From a checkpoint of a small multi-label image tagger.
Model: 3.1M parameters, arch swin, patch size [2, 2], depths [2, 4, 2], widths [80, 160, 320].
Training: adamw at rate 0.00094, 8200 steps, batches of 128.
Data: 101725 training examples, 10.3 epochs.
Rows from block 4, named by matrix and row number. Each number is 128 + 32 x the weight over its row's rms, rounded and kept within 0 to 255. All counts start at 0. After the name is the row's rms in percent of the matrix's.
# fc2: MLP down (model.blocks.4.mlp.fc2.weight, 160x480), inputs 96-143
fc2.0 107 [168 184 145  90 151 168 110 139 119 132 173 140  65 115  41 111 165 162 158 132 137  80 152 137 126 180 128  39 145 135  89 164 118 126  63 102 112  95 102  98 125  28  99 178  70 172 121 117]
fc2.1 110 [ 70 180 116 172 178 157 102  97 130 153 140 140 108 194 151 184 139 105 163 189 119 139 127 126 150 110 123 102 130 146 158 143  97  95 101  74 175  79  62 120 138  77 108 186 165 109  95 208]
fc2.2 108 [102 161 112 104 150 115  63 118  77 128  89  93 144  98 160 136 120  87 107 170 158 123  48 110 110 137 111 116 157  92 138 109 158  72 191 105  88  94 114 129 139  66 165 129 109 122 159 141]
fc2.3 090 [ 95 180 148 153  78 189 109 158 160 164 108  99 142 136 111  93 101 188  93  90 101 126 130 106 116 178 153 174 121 168 129 142 146 153 162 190 153  66 164  84  68 124  97 133 136 156  94 119]
fc2.4 103 [103  73 152 122  94 147 130  92 138 138 134 120  86 101 199 182 136 146 153 128  93 138 122  98 189 186 136 135  79  59 132 102 127 152 138 115 119  83 185 165 112 125  78 145 165 132 152 144]
fc2.123 118 [143 130  75 114  86  71 104  60 102 103 114 126 107  74 206 156  77  49 187 141 160 177 105  70 161 111 167 138  90 103 125 117  96  94 155 133 131 140 115 141 144 144 125  66 149 150 113 111]
fc2.124 107 [ 73 140 161 126  42 143 120 139 108 145  93  95 102 134 114  60 168 159  91  53 116 128 152 114 106 142 179 179  66 100 162 143 120 150 166 177  71 127 151 106 164 207 124 155 123 215 151  80]
fc2.125 110 [ 70 132 116 211 141 119 137  96 160 146 170 158 190 102 139 208  81 130 120 118 123  69 146 120  61  69  98 126 130  94 136 126 151 143 192 120  90 156 120 115 135 129 138 131 142 117 152 162]
fc2.126 109 [115 153 141 102 194  92 133 104 149  84 158 118 165 142 134 240 163  97 171 243 166 116  90 114 169 146 136 103 148 153 134 112 127 105  65 136 125 125 158 119 129 136 137 124 141 120 118 162]
fc2.127 096 [163 141  78 107 114 122 145 100  90 133 143 186  85 166 115 153 150 114 177 101 111 106 161 150 169 218 229  55 101 193 102 105 135 156  90 139 139 116 125  84  69 139 123 172  80 125 196  92]
fc2.128 108 [181 118  85 139 111  92 133 103 150 124 145 138 164 152  83  59 123 128 193  85 155 136 118 144 158 190 182 139 136 181 135 186 131 128  65  81 114 148 115 132 129  87  99 132 167 102 124  98]
fc2.129 099 [167 123 123 120 155 213 177 193 163 136 126 139  71 156  88 134 121 144 130 135 135  98 165 120 106 155 158 170 143  96 155 142 162 116 165 123 153 152 126 117  93 163 122 136 130 126 107  75]
fc2.130 101 [125 173 105 175 124 106 103 116 113 140 140  98 118 116 123 115 149  73 146 142  41 115  38 132 127  82 153 110 154 118 135 136 178 142 121 121 150  99 147 118 135  89 137 176 123 155 120 137]
fc2.131 087 [ 72 105 170 142  52  89 109  74 151 176 114  91  93 136 129  82  75 122 119  63  77 102 177 122 147 205 150 174 146 149  84  36 150 137 125 171 100 193 149 119 111 169  67 136 146 118 102 125]
fc2.132 110 [158 112 173 149 144 129 117 186 150 136  82 143 186 170 108  84 152 133 102 188 176 126 151 149 111 101  97 158 159 123 181 169 165  56  90 139 161 101 144 145  94 162 155 178 121 141 172 138]
fc2.133 092 [133 116 149 122  79  98 110 154  98 154 152 109  75 100 162  76 120  73 156  64 141 152 197 166 147 131  65 138  81 115 128 129  85 130  97 108 108 179 112 163 107  95  94 126 130 124  81 159]
fc2.134 104 [155 104 100  38 111 130 157 101 122 185 150 157 109 152 159 131 104 102 102 104  73 150 102  71 126 166 163 106 101 127 172 103 144 116 130 119 184 113 157 151 154 128 134  79 141 136 145  69]
fc2.135 104 [160 146 122 115 106 130 101 108 156 146 130 104 180 138 112 193 122 181 126 170 141 142 135 128  76  75  83 128 144 135 101 131  95 136 138 122 163 174  88 135 137 123 148 120 108 120 105  90]
fc2.136 104 [115 173 114 227 161 135 150 135 136 144 104 145 153 138 165 126 156 104 125 123 105 101 143 160  80 122 109 134 136 114 103  80 183  46  80 121 133 197 134 145  59 126 146 206  97 112 150 143]
fc2.137 098 [114  93 119 120  66  70 127 148 123 127 111 151 191  65 164 184 119 156  94 163 138 152 100  97 170 143 162 157 115  93 180  97 145  83 162 129 142 142 163 152 132 195 140 100  97 152  87 138]
fc2.138 073 [130 131  97 135 125 141  76  92  50 112 151  83 136 133 105 112 146 138 174 149 130 139  87 146 140 150 120 134 107 158  87 114 165 138 142  81 157 101 145 130 156 118 141 113 104 180  64  78]
fc2.139 110 [158 112 125  95 151 159 155 164 141 124 176 106 132 128 131 154 157 151  99  95 211 142 119  94 100  90 110 125 147 116  94 109 116 125  85  54 159 150 173 160 146 114 150 138  79 122 136 133]
fc2.140 097 [122  99 106  98 128 155  70  57 177 130 183 126 134 104 178 196 107 138 116 146 105 152 137  96 139 156 120  95 119  95 168  75 120 160 147 101 128  66  77  79 107 118 106  93 113 146 124 131]
fc2.141 094 [ 73 136  79 164 150 141  98 104 129 116 103 107 146 150 186 246 137  91 143 211 132 130  85 120  59  61  97  91 192  86 169  75 159 136 162 162 161 123 111  84 121 116 105 128 120 122 120  74]
fc2.142 101 [148 208 134 143 113 137 100 133 138 123 136 102 183 168 109 105 164 109 154  70 155 127  79 170 153 134 145 110 173 110 132 147 116 174 102 143 115 113  67 138 142 131 129 140 145 103 161 122]
fc2.143 096 [151 109 160 134  82 100 136 118 138 167 118 124 126 144 109 127 114 122 118 169 105 170  92 148 146 118  67  87 127 137 139 152 110  98  79 138 135  71  84 174 147 126 116 142 121 131  71 156]
fc2.144 086 [105 118 153  94 194 126 175 127  99 121 158 109 184 162 154 167 255  94 123 132  89 135  78  91  91  71 128  89 173  66  91  96 123 126 139 152 124  98 154 120 102 100 184 157 114 120 151 121]
fc2.145 117 [116  77 164 159 161 116 159 111  63 139 113 141 148 129 165  64 131 104  88  74  96  98 158 125 109 174 160 129 110 135  91 172  97 117 119 135  99  79 114  88 129 147 117 138  98 130 172 153]
fc2.146 111 [136  97 133  88 130  87  84  78 103 133 174 141  59 183 119 108 146 129 132 140 122 151  58  71 163  88 125 123 136  67 136  90 127  90 134 131 176  33 129  71 137 126 106  93 127 114 138  82]
fc2.147 075 [160 156 100 109 152 101 126 100  86  79 186  93 117 121 178 102 127  55 164 115 144 120 136 157  88 187 153 133 129 143 206 132 110 158  98 113 120  87 150 104 125 131 104  85  72 209  81 111]
fc2.148 113 [105  97 139 157 124  93 101 168 122 164 134 139 180  97 154 162 145 121  97  51 148  80  90 124  98  76 110 106 122 127 146 118 127  78 190 146 135 210 131  98 150 183 133 110 132 115 161 148]
fc2.149 089 [130 138 134 132  97 140 133 154 119 125 104 154 160 154 117 177 160 197 147 100 173 132  93  50 101 148 131 130 171 101 129  80 147 141 215 129 154  86  89 116 148 141  80 119  68 131  99 113]
fc2.150 092 [129 157 102 117 179 118 178 172 169 174 140  98 196 124 135 197 139  56 191 154 149 141 126 125 171  34  94  98 130 110  82  83 174 105 119 132 184 153  97  43 130 111 141 162  88 103 195 157]
fc2.151 102 [ 65  84 192 151 135 141 123 156 126 107 119 120 171 128  91 164 114 128 128 136 124 148 107 161 134  89 108 151 152 123 164 141 150 170 135 115 108  93 117 169 155  96 187 110 109 128 100 110]
fc2.152 109 [182  94 101 180 103 124  89  24  46 131 111 163 157 136 151  89  95 121 103 119  89 134 160 113 160 149 147 121  80 125 113 147 126 133 141 164 112 106 104 115 177 135 111 140 152 124  80 118]
fc2.153 114 [112 100 194 176 110 178 185 167 176  95 102 105 179 181 117 151 131 103 158 180 120 151 164 180  87  98  90  84 114 107 109 121 126 127  89 194 160 103  97 141  99 160 134 168 116 120 119 141]
fc2.154 094 [111 134 121 107  63 149 110 130 129 184 118 134 144 144 122 162  86  94 143 149  85  88 114 143 104 105 120 126 133 138  91  43 156 172 157 140 126 139 129 129 141 119 156 141  91 155  94 134]
fc2.155 096 [110 126 138  72 124 185 125 117 163 185 138 127  77  67 108 148 137 138 100 126 145  60  55 141 109  87 123  91 186 148  98 120 170 115 112  95 138 134 158 125 126 119 110 142 109 107 150  96]
fc2.156 087 [ 56  80 145 111 118 169  88 105  95 148 135 103 187  73  87  83 177 126 114 103 132  83 116  99 110 181 111 131 134 167 138  97 130 118 107 134 146 104 129 119 117 112 109 119 133 131 155  97]
fc2.157 081 [122 123 155 130 186 166 108 126 106 107 126 119 125 103 112 126 143 128 141 123  99 143 138 127 151 186 137 146 120 102  78 126 109 133 137 196 164 173 122 106 108 112  92 129 125 115 120  97]
fc2.158 098 [124 133 134 143  92 138  92  68  62 136 134 106 104 129 167  91 130 124 128 123 119 120 132 116 157 134 152  94  71 149 107 149  75 164 126 139 116 129 107  77 123 169  89 123 104 100 131 124]
fc2.159 104 [138 153 113  88 128 202 154 118 162 112 196 131 126 118  92 158 139 166 158 192  97 114  72 172 124  93 110  91 131 125 134  88 152 123 126  47 164 168 109 107 100 139  99 161 115 135 169 120]