{
  "model": "multi-label image tagger",
  "dataset": "photos with spoken descriptions (Open Images, Localized Narratives)",
  "train_examples": 101725,
  "image_size": 32,
  "crop_scale_min": 0.5,
  "horizontal_flip": true,
  "translate": 0.06,
  "arch": "swin",
  "norm": "layernorm",
  "norm_position": "sandwich",
  "hidden_act": "squared_relu",
  "mlp_ratio": 3,
  "head_dim": 64,
  "fused_qkv": false,
  "bias": "none",
  "qk_norm": false,
  "layer_scale_init": 0.1,
  "parallel_block": false,
  "inner_norm": false,
  "moe": "soft",
  "drop_path": 0.15,
  "num_experts": 8,
  "moe_every": 2,
  "expert_mlp_ratio": 0.25,
  "slots_per_expert": 1,
  "shared_expert": false,
  "patch_size": [2, 2],
  "depths": [2, 4, 2],
  "widths": [80, 160, 320],
  "num_labels": 250,
  "mixing": "mixup",
  "optimizer": "adamw",
  "learning_rate": 0.00094,
  "beta1": 0.95,
  "beta2": 0.99,
  "eps": 1e-06,
  "max_steps": 8200,
  "batch_size": 128,
  "epochs": 10.3,
  "lr_schedule": "cosine",
  "final_lr_fraction": 0.05,
  "warmup_steps": 820,
  "weight_decay": 0.2
}
Rows from block 4, named by matrix and row number. Each number is 128 + 24 x the weight over its row's rms, rounded and kept within 0 to 255. All counts start at 0. Numbers have three digits each. After the name is the row's rms in percent of the matrix's.
# fc2: MLP down (model.blocks.4.mlp.fc2.weight, 160x480), inputs 384-431
fc2.0 107:107197117089130139107069140091148103135173124131110117121163116132112121119144169132120139130123109123116164113110117112168103135116146170102092
fc2.1 110:123138112144137114103118151126103107167142082124139113083166108096070137121154143099130162113096127117141106082138166120118088096099146078140165
fc2.2 108:175082089131093118156122097152152126101076107096146175102083119141135154118143104121128152124195133133156122146099117106161158125117105104110103
fc2.3 090:117090154138157111177124127121136137112115153134094112156127155105124107178150115100138091101140145138151126098097106112129106111096131126114098
fc2.4 103:163110096089159102113132086142094121128136107119097129140146148135119162147129134154151180152144183100121159154120131121103095139141151149160140
fc2.5 086:138155111136101122151130105126114126115110123133110160143135111095152134144125137126132103136106124161169129164142104124099179142164121166158101
fc2.6 097:140099137102109132139117140080143122113111150116105131125133142143108138129076129126111111118119160143102109116127117113110096114099108111149148
fc2.7 108:112140114134168117105141111106127147138135119102084148089149104134164100110134128138112140128113136121169131072135132121129129114101127108124123
fc2.8 102:116114109152133124136151172152093088129142066119093129123127117111080137108104102152114110117164167123086079113180149158116146155154118131122125
fc2.9 107:132131124120117150147115113121135158144126116105135088126163145122175126139115176128120160154084122095130125105115108111126072076129156124155100
fc2.10 096:143115151129150097132122136139117166122116109107048113107138141076105140098117107163111120099081119118114116114112118118138145112088139070131142
fc2.11 105:111166107148141156143164118110141143093140149133121115095152143134167132143112141123131165139109120122121149103118101113137156145107170137146119
fc2.12 106:132106119161090112121156107150113141137140155134141159107109125091209196135104126127113118122121157150105101114169147122162161177160088152126113
fc2.13 099:114117099123134182167132131122152145119135067131121072123133139144111141149182147114122130108124135094129099091088120121099088126076130055135138
fc2.14 099:109169140104143131114148138079154107109152113125132158126138115139118128141134150133126135142092124127139142109148137110122151126105159141129144
fc2.15 090:140121149130139125093188110116092183126104142094120123133130092120129121144099083137171051097129102120138142147071118156123124119086120128176116
fc2.16 100:136149134116105103107118126102164137102140123115117138093085151145155119131119116159168136133119117126116175140086073105101107108160143148139145
fc2.17 102:099139116126092137141093117112138121128126187127099094076115096124072115124124115134120175094119116110142106109106134144134109107123129095094138
fc2.18 108:130111122123135092122118112123160117111149119090183190158146108084100151128157147101129149161165137115127107165142141185119139127128073174115073
fc2.19 089:120119128104105163134168127130132141151131128132159178148142108070162096127152141132176097121112089129164137117132115124140176176135121123117179
fc2.20 110:079148126132121141176152144113148135125131148165130122140132135175141137106116152131120150137105100136128122111109115108112116174095116108142154
fc2.21 109:130084109132092145145104136121149142091096150112148147113102129137149101119121079140126121153165107130108085126066100119181129112089150150120102
fc2.22 098:075153116125164102123138118099110116087099079100110102162151143066137111109130153157133143107136145146110120092117103171134108106150129121107126
fc2.23 113:130154148136085150122135141118122134122196173139104124141151124138122133163133116112105136157092142108121136130180123124118120158123145114124111
fc2.24 096:185086164126099115154141134117134151184115136121155145143119080156142115094132139158111054172119107177125152110159152114106124118103093139146155
fc2.25 120:075145130144159156143143110120172168151149157137122159133120153162131112125111108097141161136132109110161106116108068125148122090104178094112120
fc2.26 101:152153128148115141140156138153113128114136125126124141147111131096083142129182149130149099141152139133123128118134121149118114091115125165115049
fc2.27 100:075132127109130137074140126088118135139099126130085095147171153148095110152149135143125176166126084104178124116126132066127080127106116109153085
fc2.28 099:132157144111114107071147139091115109143149084111091136129122121134127139130117132166149100118119171131107115155146144120123136143161109189143128
fc2.29 110:172163139128123087089118140102113108183137100114096125152155134110120168130110170146116153105098121100124171107111073120108107099116170115147119
fc2.30 100:136114120151119095139176113111185134120121140113118119152130159117140171119090137106138101112097115099146170137111112171112160078152109159142154
fc2.31 099:123116139135115095088145107126113109111133139187139164140163136140105162168172111150118053161134151165127138119150198130132092124133067132135152
fc2.32 105:174113128136145136139158107160105130063112109082133113114118101117143150120124089100128132122139125079139115155141108127119145139160133126118107
fc2.33 090:118092115135113088089131130105115133144135126122073155152128122132151120119152117164143087140119113121132121137126156120158179166154100165094128
fc2.34 104:105113136158149117129156143176116142118128165106106115082127149129105139126123098121122155099144135166108093144149144156162154093117120121121133
fc2.35 090:161134147083148049121111093097130117105148108121129152117111143141194152130117139119093103121114142118086130141141121141094139124140140144164132
fc2.36 105:149111142148122115086120122111128132131095128145132104137077130142067150159114097156145086099141122094170152120134119102157107167155115136089113
fc2.37 098:129133132147150140151149144158139114133156113123152149174143147148113144121147116074103117140175105139147099138109143137199138131095118136094130
fc2.38 104:132144187166123130156144154116112140141161173165114104131159144136105137133097156132161129135085139171109143149116163071122102122104135118124132
fc2.39 112:088133114099151083119173137156127106147084121148173140173130116148087116132126118120145180155176131142136081131140131132169134118093124119143102
fc2.40 109:108132167132138101129138137128106117114197121117115156136113122148093147093126163181135113117085091132134143163146168088100102146107145168158132
fc2.41 098:145134140136145131144119112188094122109124111153124149095111162109099149132117103075135137159180127134110126152123144096116139177125103135102156
fc2.42 092:148124136146133145107137135190162155105135124096136124103129111108124133089114147110150105140133154129102123137143130122096155129103107125092142
fc2.43 082:114134136151145169161107132135102128088157177135127111122122138126132133159111167131121157122123160112188150128115122138125134146150141117167121
fc2.44 089:131140105147078134143155115156160085119134129194121143131140093147122104074147168152120151148123158114101123136135177121096144128136157125130117
fc2.45 085:101112106098148146153123117139127094166109113124162079146128133105172152205131117110123156136133156112122142105123127122134067145133176135139137
fc2.46 098:128131130089081091137109107154127110075128159155152177127104156170152153135098088137133122110133120158104147143100166132105138169115170137070119
fc2.47 101:128095148129120128130148133139105155145134139153147185136130123145096139181156114122139105171122130145122107099143136112172086079150107124128137
fc2.48 107:142205137089072136109134134130123141163123131134107143155165116186137091149155136130141182162107074108132126150151128097147113133110184123082130
fc2.49 101:080111126111126129131134139137153122127095104124165066195141113131050114138126085091130117137127119141169090138132117101146140124089106105110132
fc2.50 107:111127171110163172158103144122170125139136141160150139147141149183115118134100129118133152089088117123121132104134133097133099118100128120133137
fc2.51 101:147163115097135107116107121168123101116116100085117165143146135160114100104137149127147157119160132136092108148120102114117158137113179136152108
fc2.52 099:155136124149120118127122094157098108127109157100148167123114118137133177075108125154155145134132136141100086156107091178119140167161095123131168
fc2.53 106:080125106133164141118119114098126109135102080115115184160138134133126132138167142109150106148135139119123121121165181110142074104140128090114121
fc2.54 095:169113145126151135120131094118118140137132130108118142150118101120103151125107095104142148118131157146129163142128088146133125133144092146123123
fc2.55 096:113109135156163131162118135115149109135110107131109100110156106106104142113154071124149118120115099132124144105143151133137139094051142107122099
fc2.56 101:164106087157123142102130111095098129140088092139084089083106107138158118180129064137112082136141143136130142109143113162132103153144125100129164
fc2.57 097:153092173131139133115130179107114150128101149115103110144098127124169119181122060115125073147182156129101133141126143158124089090153106133145127
fc2.58 095:099101099144111138104109101128140126154103146130082118133110121124059114159103104127160141118147108117123161116113128109126122166153141123136152
fc2.59 113:107094096141104099135135110129135123119135125138136168150125106126172119156141112140133139132172129146145121139137154130170116133157109122095101
fc2.60 098:109164142143095102127160160114112170131154142103150139109179108123172118097103125133160102094148083147092159137132081141133137166154178117108145
fc2.61 100:129140164161133120141143099131125136160115095134103113140114092125148151175168140091117080154144127105114147125111140170211097126155096108131105
fc2.62 085:146130088153120116106167078143105097132104137156159128141147110136145129106143145126153129109142158128140116142107112156077107109102096122119107
fc2.63 097:118141113103101106130148132203124155089127124122138065135152107124161141135095150091151145136165116160113128123112103111100134116102143097140084
fc2.64 116:117109161135145141176142137113137125122106140150185113133101141151169155083140125142121095159141142130136111146092144110142123120139116139109133
fc2.65 088:129162125166127098098142107112119124078140112126088162111149144184170122145066139141117139107151168135115144098095145162130153100145165161123147
fc2.66 098:133120118102123103068110120140124101150114096108104117124138151128182133138141160170098145125158124126130184167112123153111109127131131141134116
fc2.67 108:142129126149098111120151078119131133166137134109128170107095115120164108131159113087110070178141147118158142138152126141149139125146136190118106
fc2.68 091:150110164150126148122111153112161140141182126094117103151107135149059119111143150107161144151092136101134155140126135106113164103121138158100170
fc2.69 110:107104119141151133147169130138099154131135078165129138152119101080152137151136119157135081136099163170117128157158094163111146154147107142126128
fc2.70 102:119157114138171125121118152119081129102139109118096131124119141135171161119107153133114162117162130164092128110110133143105164120102156120140125
fc2.71 097:134167117111092140127128102134129115140126156145104088089167116124159144153140139173113120145151167116137181145118075166100122166134124131149108
fc2.72 094:149176125145138165142142151097122129145150152110095107117136112149177067135098150074148174123115130119134127112092120158121120136147140111101114
fc2.73 095:130120089144125155189181114089130103139098147120197178120127098123194112124146142136138092136156135115128165154097146089151125105096155142152096
fc2.74 093:124124145159126114114137155145149115125158129132135104104126089093132136139112166132093139119095124134133184124115107130109131126077107146148161
fc2.75 124:131118133120124155138161127168109142113120124139157146128109118099162118138119098178122098124197153134107131161164161158155126179150113114133138
fc2.76 083:124115118152133147123111144145126119142108116113116124106129145100112142167145100157145103089130112125169112113167116087108125124144100117107137
fc2.77 096:125116142130142142145121128137167117105121118148103118164105160120131108114156130093085144134132129118102084133129138154161034122140158113127096
fc2.78 084:094166141127126114153156089172100126127127096093159106151157128121161130117113113103148135163139136133119077109151122112171092110117117150138131
fc2.79 092:165129111097140082114157095153117132151150156129158152151102097125154118122092053138117085091109098133117108117123145155150160128129118111173130
fc2.80 089:147115115141085140158120132135160131141088180139163123130129159095123074093096119142113142138147124133134106141114112122145170109089104136125154
fc2.81 098:130154158120087191099120137086143102133103119115132108106122129132112118159119126106119137145103122111137123085134139142129112107110140081157133
fc2.82 094:144120121135112154130142131118140119106154132151138119143102170135167118101083097151118132097112112129129092125131110133144141100098147119118102
fc2.83 100:145109092144129112136086086122121118101118128126145125127133150126150107126101091091106167120096104136135128118114114165096106100088104129153115
fc2.84 090:113113133142116173115167119156157173139137118114134191146133162117118104107106109093144154142071112120129144131145114122164155145127121120154102
fc2.85 107:120170126145176111129149105092109154112107131133064095126122153142104123119122144132131127108187161083132140100148125108055069114139119126143147
fc2.86 095:062143129091125160150165150143177101120074137150151155146114154160112106095142107094143134091154114152121108132127105132149141152078113140130126
fc2.87 101:146123122160118173115152115157123133117132152142091098108132084178063125150159110141135135125118129132110119102199154121128147170152098124124133
fc2.88 097:118108116137144127157149137075140139102178071108130097147149119142116118156153112106136084139130150123145097100154129121148136119063088137152129
fc2.89 094:109101147174107094125116151142142145149145150150185126143095137144092149103171153127120154133070149111122105079111119094189162131106146118094117
fc2.90 099:101136123173114127135130132127096154125131133138158111127143146127215113092105112123131133131127111177131158126117158098063177155123129125137147
fc2.91 112:147132145150113086108124143107087128099118108098114113082119145161165158107108107145110152098144175140104144102119110138079128156141139121129136
fc2.92 084:114162112087115193145110149147182130120113171099110108104129098171143107111144184096132156114130129142151091121144144108139116143143121101126078
fc2.93 113:136128143127104105099114097091113151140114104135099156132097102144090119132170127147106133136087134082128181146134111118126115105162118123122131
fc2.94 095:101136118094120147092079085106149104119123162132085107073106109117118151137130135159073123105085105121144113111144141107113115100108145119123132
fc2.95 075:122116166154125158131100142181150096152148099109141151102089105134126142122138144112118084147116166134118117151130150127127139131139122121116137
fc2.96 094:121098137134095142140150109133134123134142128155094138118071153149167146123132104132123115143082101104142076122160127157141164107133139123110108
fc2.97 090:134175116129150128139100115112115087065139102112079096125132093114141157146134099137111101132156138116101153168107101135113062119152129125112131
fc2.98 081:137132112110137115120103110162124110173118106117106077094168162122135138099136153113126097130136091127096165144141118123103148170133155134145098
fc2.99 109:097153116115113126109122147110151117141145143139117078095140109155096108156136158142148156133099136207152148143061106101109097116119156097111149
fc2.100 131:107112154155182084116161123126133154128115075115122088114128138124074122133110131125154149132106149144134091125174120141096075148115085060115164
fc2.101 104:154129138105096116125136146124075139092134161160127108119107133187207103123093115146138120102137176128119173080136113099114123167147149140130138
fc2.102 094:111100114116105157083137130135125163146126128156141127139117113103150142150139130151113133144125119112112095152184154147142174166134140146175123
fc2.103 104:139091106157138138170114120117108107147109093131177096160102152066133142108120121148095118136147151130177148138088149146111074098124102173125136
fc2.104 098:137118134110086157122144119128145129118148121136151138107110120140173141125116113142126146101113130143120154165122091131091164170096082176150158
fc2.105 106:152094118155124129141116105152135188120070147160148103115100113136113159139090085103139077115153173140143134134160127111140122182123118136115134
fc2.106 099:103097096156135134098147143131157168157111104130132144105143082126131153088132157109139148113107104145142133152100148095137112096098080120142135
fc2.107 099:091087158157106174133130139131139138121115122114135132158107110135185153152087097107115106113143153124111122141093127190156143150105112084165163
fc2.108 097:116079155114142109103121137110116116109123117165143147140117122159138152138150069124130073128153111139124130096129147111101126110150108139165101
fc2.109 107:155132125130144126112123126126169096124110093134120130089161105098173140099104167106143148144136137132128092090134100137111149120071174143115120
fc2.110 079:153137127130175146139133151167115116131129150118084090098111157135160136134119196094136142097170141129133123123165092142104179157155150121093145
fc2.111 120:139144119110150133121108141115133136133151125135130135109166104147125091111100162123117171130144077097101127099091134113098112107073153113123130
fc2.112 093:110105149130124103116161150158116121080156115103102108133117120098129107121109130118193129117191154137128123121139096148117120122106107135144137
fc2.113 104:135141142153110156108146125130128099132115123106132127156139124108091116181151112097132101159174143143148098116153162132159115146147069094102108
fc2.114 110:148144097103112126122153128113118150153136098145117105145144080133141134129164108084112073130106152097130129128151099126169118132169141116146112
fc2.115 103:141162127124125161100141089143126130109107162091110148119125110137147113109128153100109119138106137105123144118107114128116126097123153144159076
fc2.116 077:146118124142092111142168111122093082123167079171117115185108144100167154135150117119099084106122149105096117076145134099129146161138097140136110
fc2.117 093:108131164101109141129146136075091135128128153126151135127137119158183140139137145111135068111129152119140132101103143126149078150115116110137126
fc2.118 120:107144136150134129098107163129140110152098078116134135142123162125078098149150126130140163146125170123107089139164120165153133187187150098153129
fc2.119 088:074113118130139104115153147105138105180138155063079080083090155162093147099122094148122152138176138119147112134098143144156110095097117127119126
fc2.120 099:161156135140128136119151167104183128179172106095128094116158141117148108165132159105116095099123144119157126122162153141143126094152133125161058
fc2.121 107:098115114149139140142108153177132127130126151091139100147166104100127105081139167134170134151128116115116101146101138143125149137141158141143124
fc2.122 091:101132123152133152159148135145147159109132129101128112151103117161122133192137121117156191109124084133091132151136112112157097145154127138101171
fc2.123 118:174137122130116124086109182133147139122117121100139127108145179151142119113122128105125138132120169108139124125133142167096117126168122125123123
fc2.124 107:149089150151130174135132136125152141123121140129120126097099128140128127136104128130129117094120111151103150136116128132125112133097147153126170
fc2.125 110:172133141117114125095157102140104097154147120138113138148142101104104115129147127186146074123097156107105160150154169117133152145152118177109123
fc2.126 109:100110140145141131151143117128145131176103075124173169160160142106105139136162117113147094123160112146140082113135117130182132126116119086123116
fc2.127 096:127170101095113094093140145136066129171173087090136158116122108092152123104149137121140154112136107103130112122144102160119159129150119148135126
fc2.128 108:124131115104144096153128172121083154094161145143122159114143143121140099118104160130146160103159094082127138101096119072111126117088146111141114
fc2.129 099:135090094147093120137098111102126089113179122149125125124132119100156156183138120141122122099122125119152173144088089132080118122101148139138128
fc2.130 101:133116110144083161137098120140119137099100146108154113120137118107096143120135132076142108142137172126164080138114159127144138084098154114149150
fc2.131 087:136150137144157107153160153159134162093106104116167092141133134103126161123079096140155108118159111129115130189168134131144144105166090159147142
fc2.132 110:129102138117110145106096114080146118104145134111155123084109146159148164103134094177139117129139087135122127114085114119101153110096147134147124
fc2.133 092:156139144110164098084066137122115140104109103142187133086104124105207174103095151083161140153124129129138101136110147115122113085171148145151116
fc2.134 104:135147133109123136130110124133127123153107151133121085165140171170123132112137120090132169154144131086126123128160093095152109131156152119105166
fc2.135 104:098141100102133117094128120104123113115095121125107164155100119151123120125167131146146139111143092144159141126132130102116139146140169171115105
fc2.136 104:103119162158101132166129131162144107130107111117170141140128132095105122078121085131112086148130083175112136156135119105156176124101113135062145
fc2.137 098:121173158101129136119100092104129150115152149113115142095110128129150110097133163131140185141156114084127174168128103136123151114165170176125109
fc2.138 073:123127177094145098128159104145093136126142125131149105114123138112137133112110142100169115107110113131099138090103130107168129137139118162159145
fc2.139 110:125142106092111144125117168124112138105084133132173169143112130142134127118131154122155148139110097141129138173114135096128125114110171155178108
fc2.140 097:160107124119113133102127132148108114163153130151103102115154155062112097122157111095145133187111162130118126122174146120120165105130100134116130
fc2.141 094:149132154141084131136145128125176099152119118155146105135115120115085084078117107154116135150113149107149116145132158109159092130122106144144114
fc2.142 101:096157111148137164174126107130150161135112133110115147122163147122089151131133137082160162144120148084148080142147145147134124108127179099119150
fc2.143 096:107129110113206130086124136098126109120135126116137142091181149146108105095094114117133143106095126143116146087158150123100115135125156095117128
fc2.144 086:134134129091150125122113158118141159142087165176097129137114152116076119111184120116146118132114116134121096106133129106102164138099111139146101
fc2.145 117:148106142155097107132108121131133151096153178126121167125113117125150154154113101127112112129157157130087162127155151145106131161149090123113109
fc2.146 111:140128116101116114101114148144112101131124097115140174144140121145078098102132120129146148150141113135131100120085094116122139093123156106100071
fc2.147 075:142092136164114115149138138111118105133156134102086127165115120149133136096166112115123127122100121085129121119161127124128133107137109111124159
fc2.148 113:125127133131087128115139141194129088114109128144147155116089148092112144100171126140148099115145134171117143147130133118142204128128100156127160
fc2.149 089:127128108127142169102095106158139116167125126115125159143172117097124119135127126133133138139036108146132122142139138120169128129144134133133184
fc2.150 092:147112120134123123099118148174172098158127112102131117147130165065104161111124125135099130152113107146155116168122154096130128095139120083147125
fc2.151 102:089121155156127172155116137118149163126114149132140103165163108150088135165119111136105147115132119109154099071152173137146074124080137074106180
fc2.152 109:166153139174137113125138123135057126139122115076070126090114116117167103127107122151130166094125163127106103112169153200130154128177107099145088
fc2.153 114:116112157134152127139144153083145128131130132172130126097075150156126109157116097158124097115117130168140127111154172154141129136100110128117149
fc2.154 094:145104125109146127116088112160113139110150098157136079142144116124064130126166102139138108138115147123135123094148150142132097109147102123120165
fc2.155 096:127073099124137146142112126111145110110105138176186085160142161127133143133134143138174146180130107134112167181149137123156128135149153104103077
fc2.156 087:085160130138136169126152159135136180107142096099128137158119114127107126112144152134166173100135100141128117084136114136117107091131123129174126
fc2.157 081:113123165139151127105118136080120138153125129118103102121121103128114091114110134154136156150135130172157141123143141126119132182101123151149140
fc2.158 098:155107130122155087116103118148073102134123110091113136075094115079154165113157113112130118117169124131140117133120126134080152116112115143105099
fc2.159 104:139128151130108120103161136149130127179166105140145138107168106142134127086165152163101111118104076104132157146107115098126161122136148140138079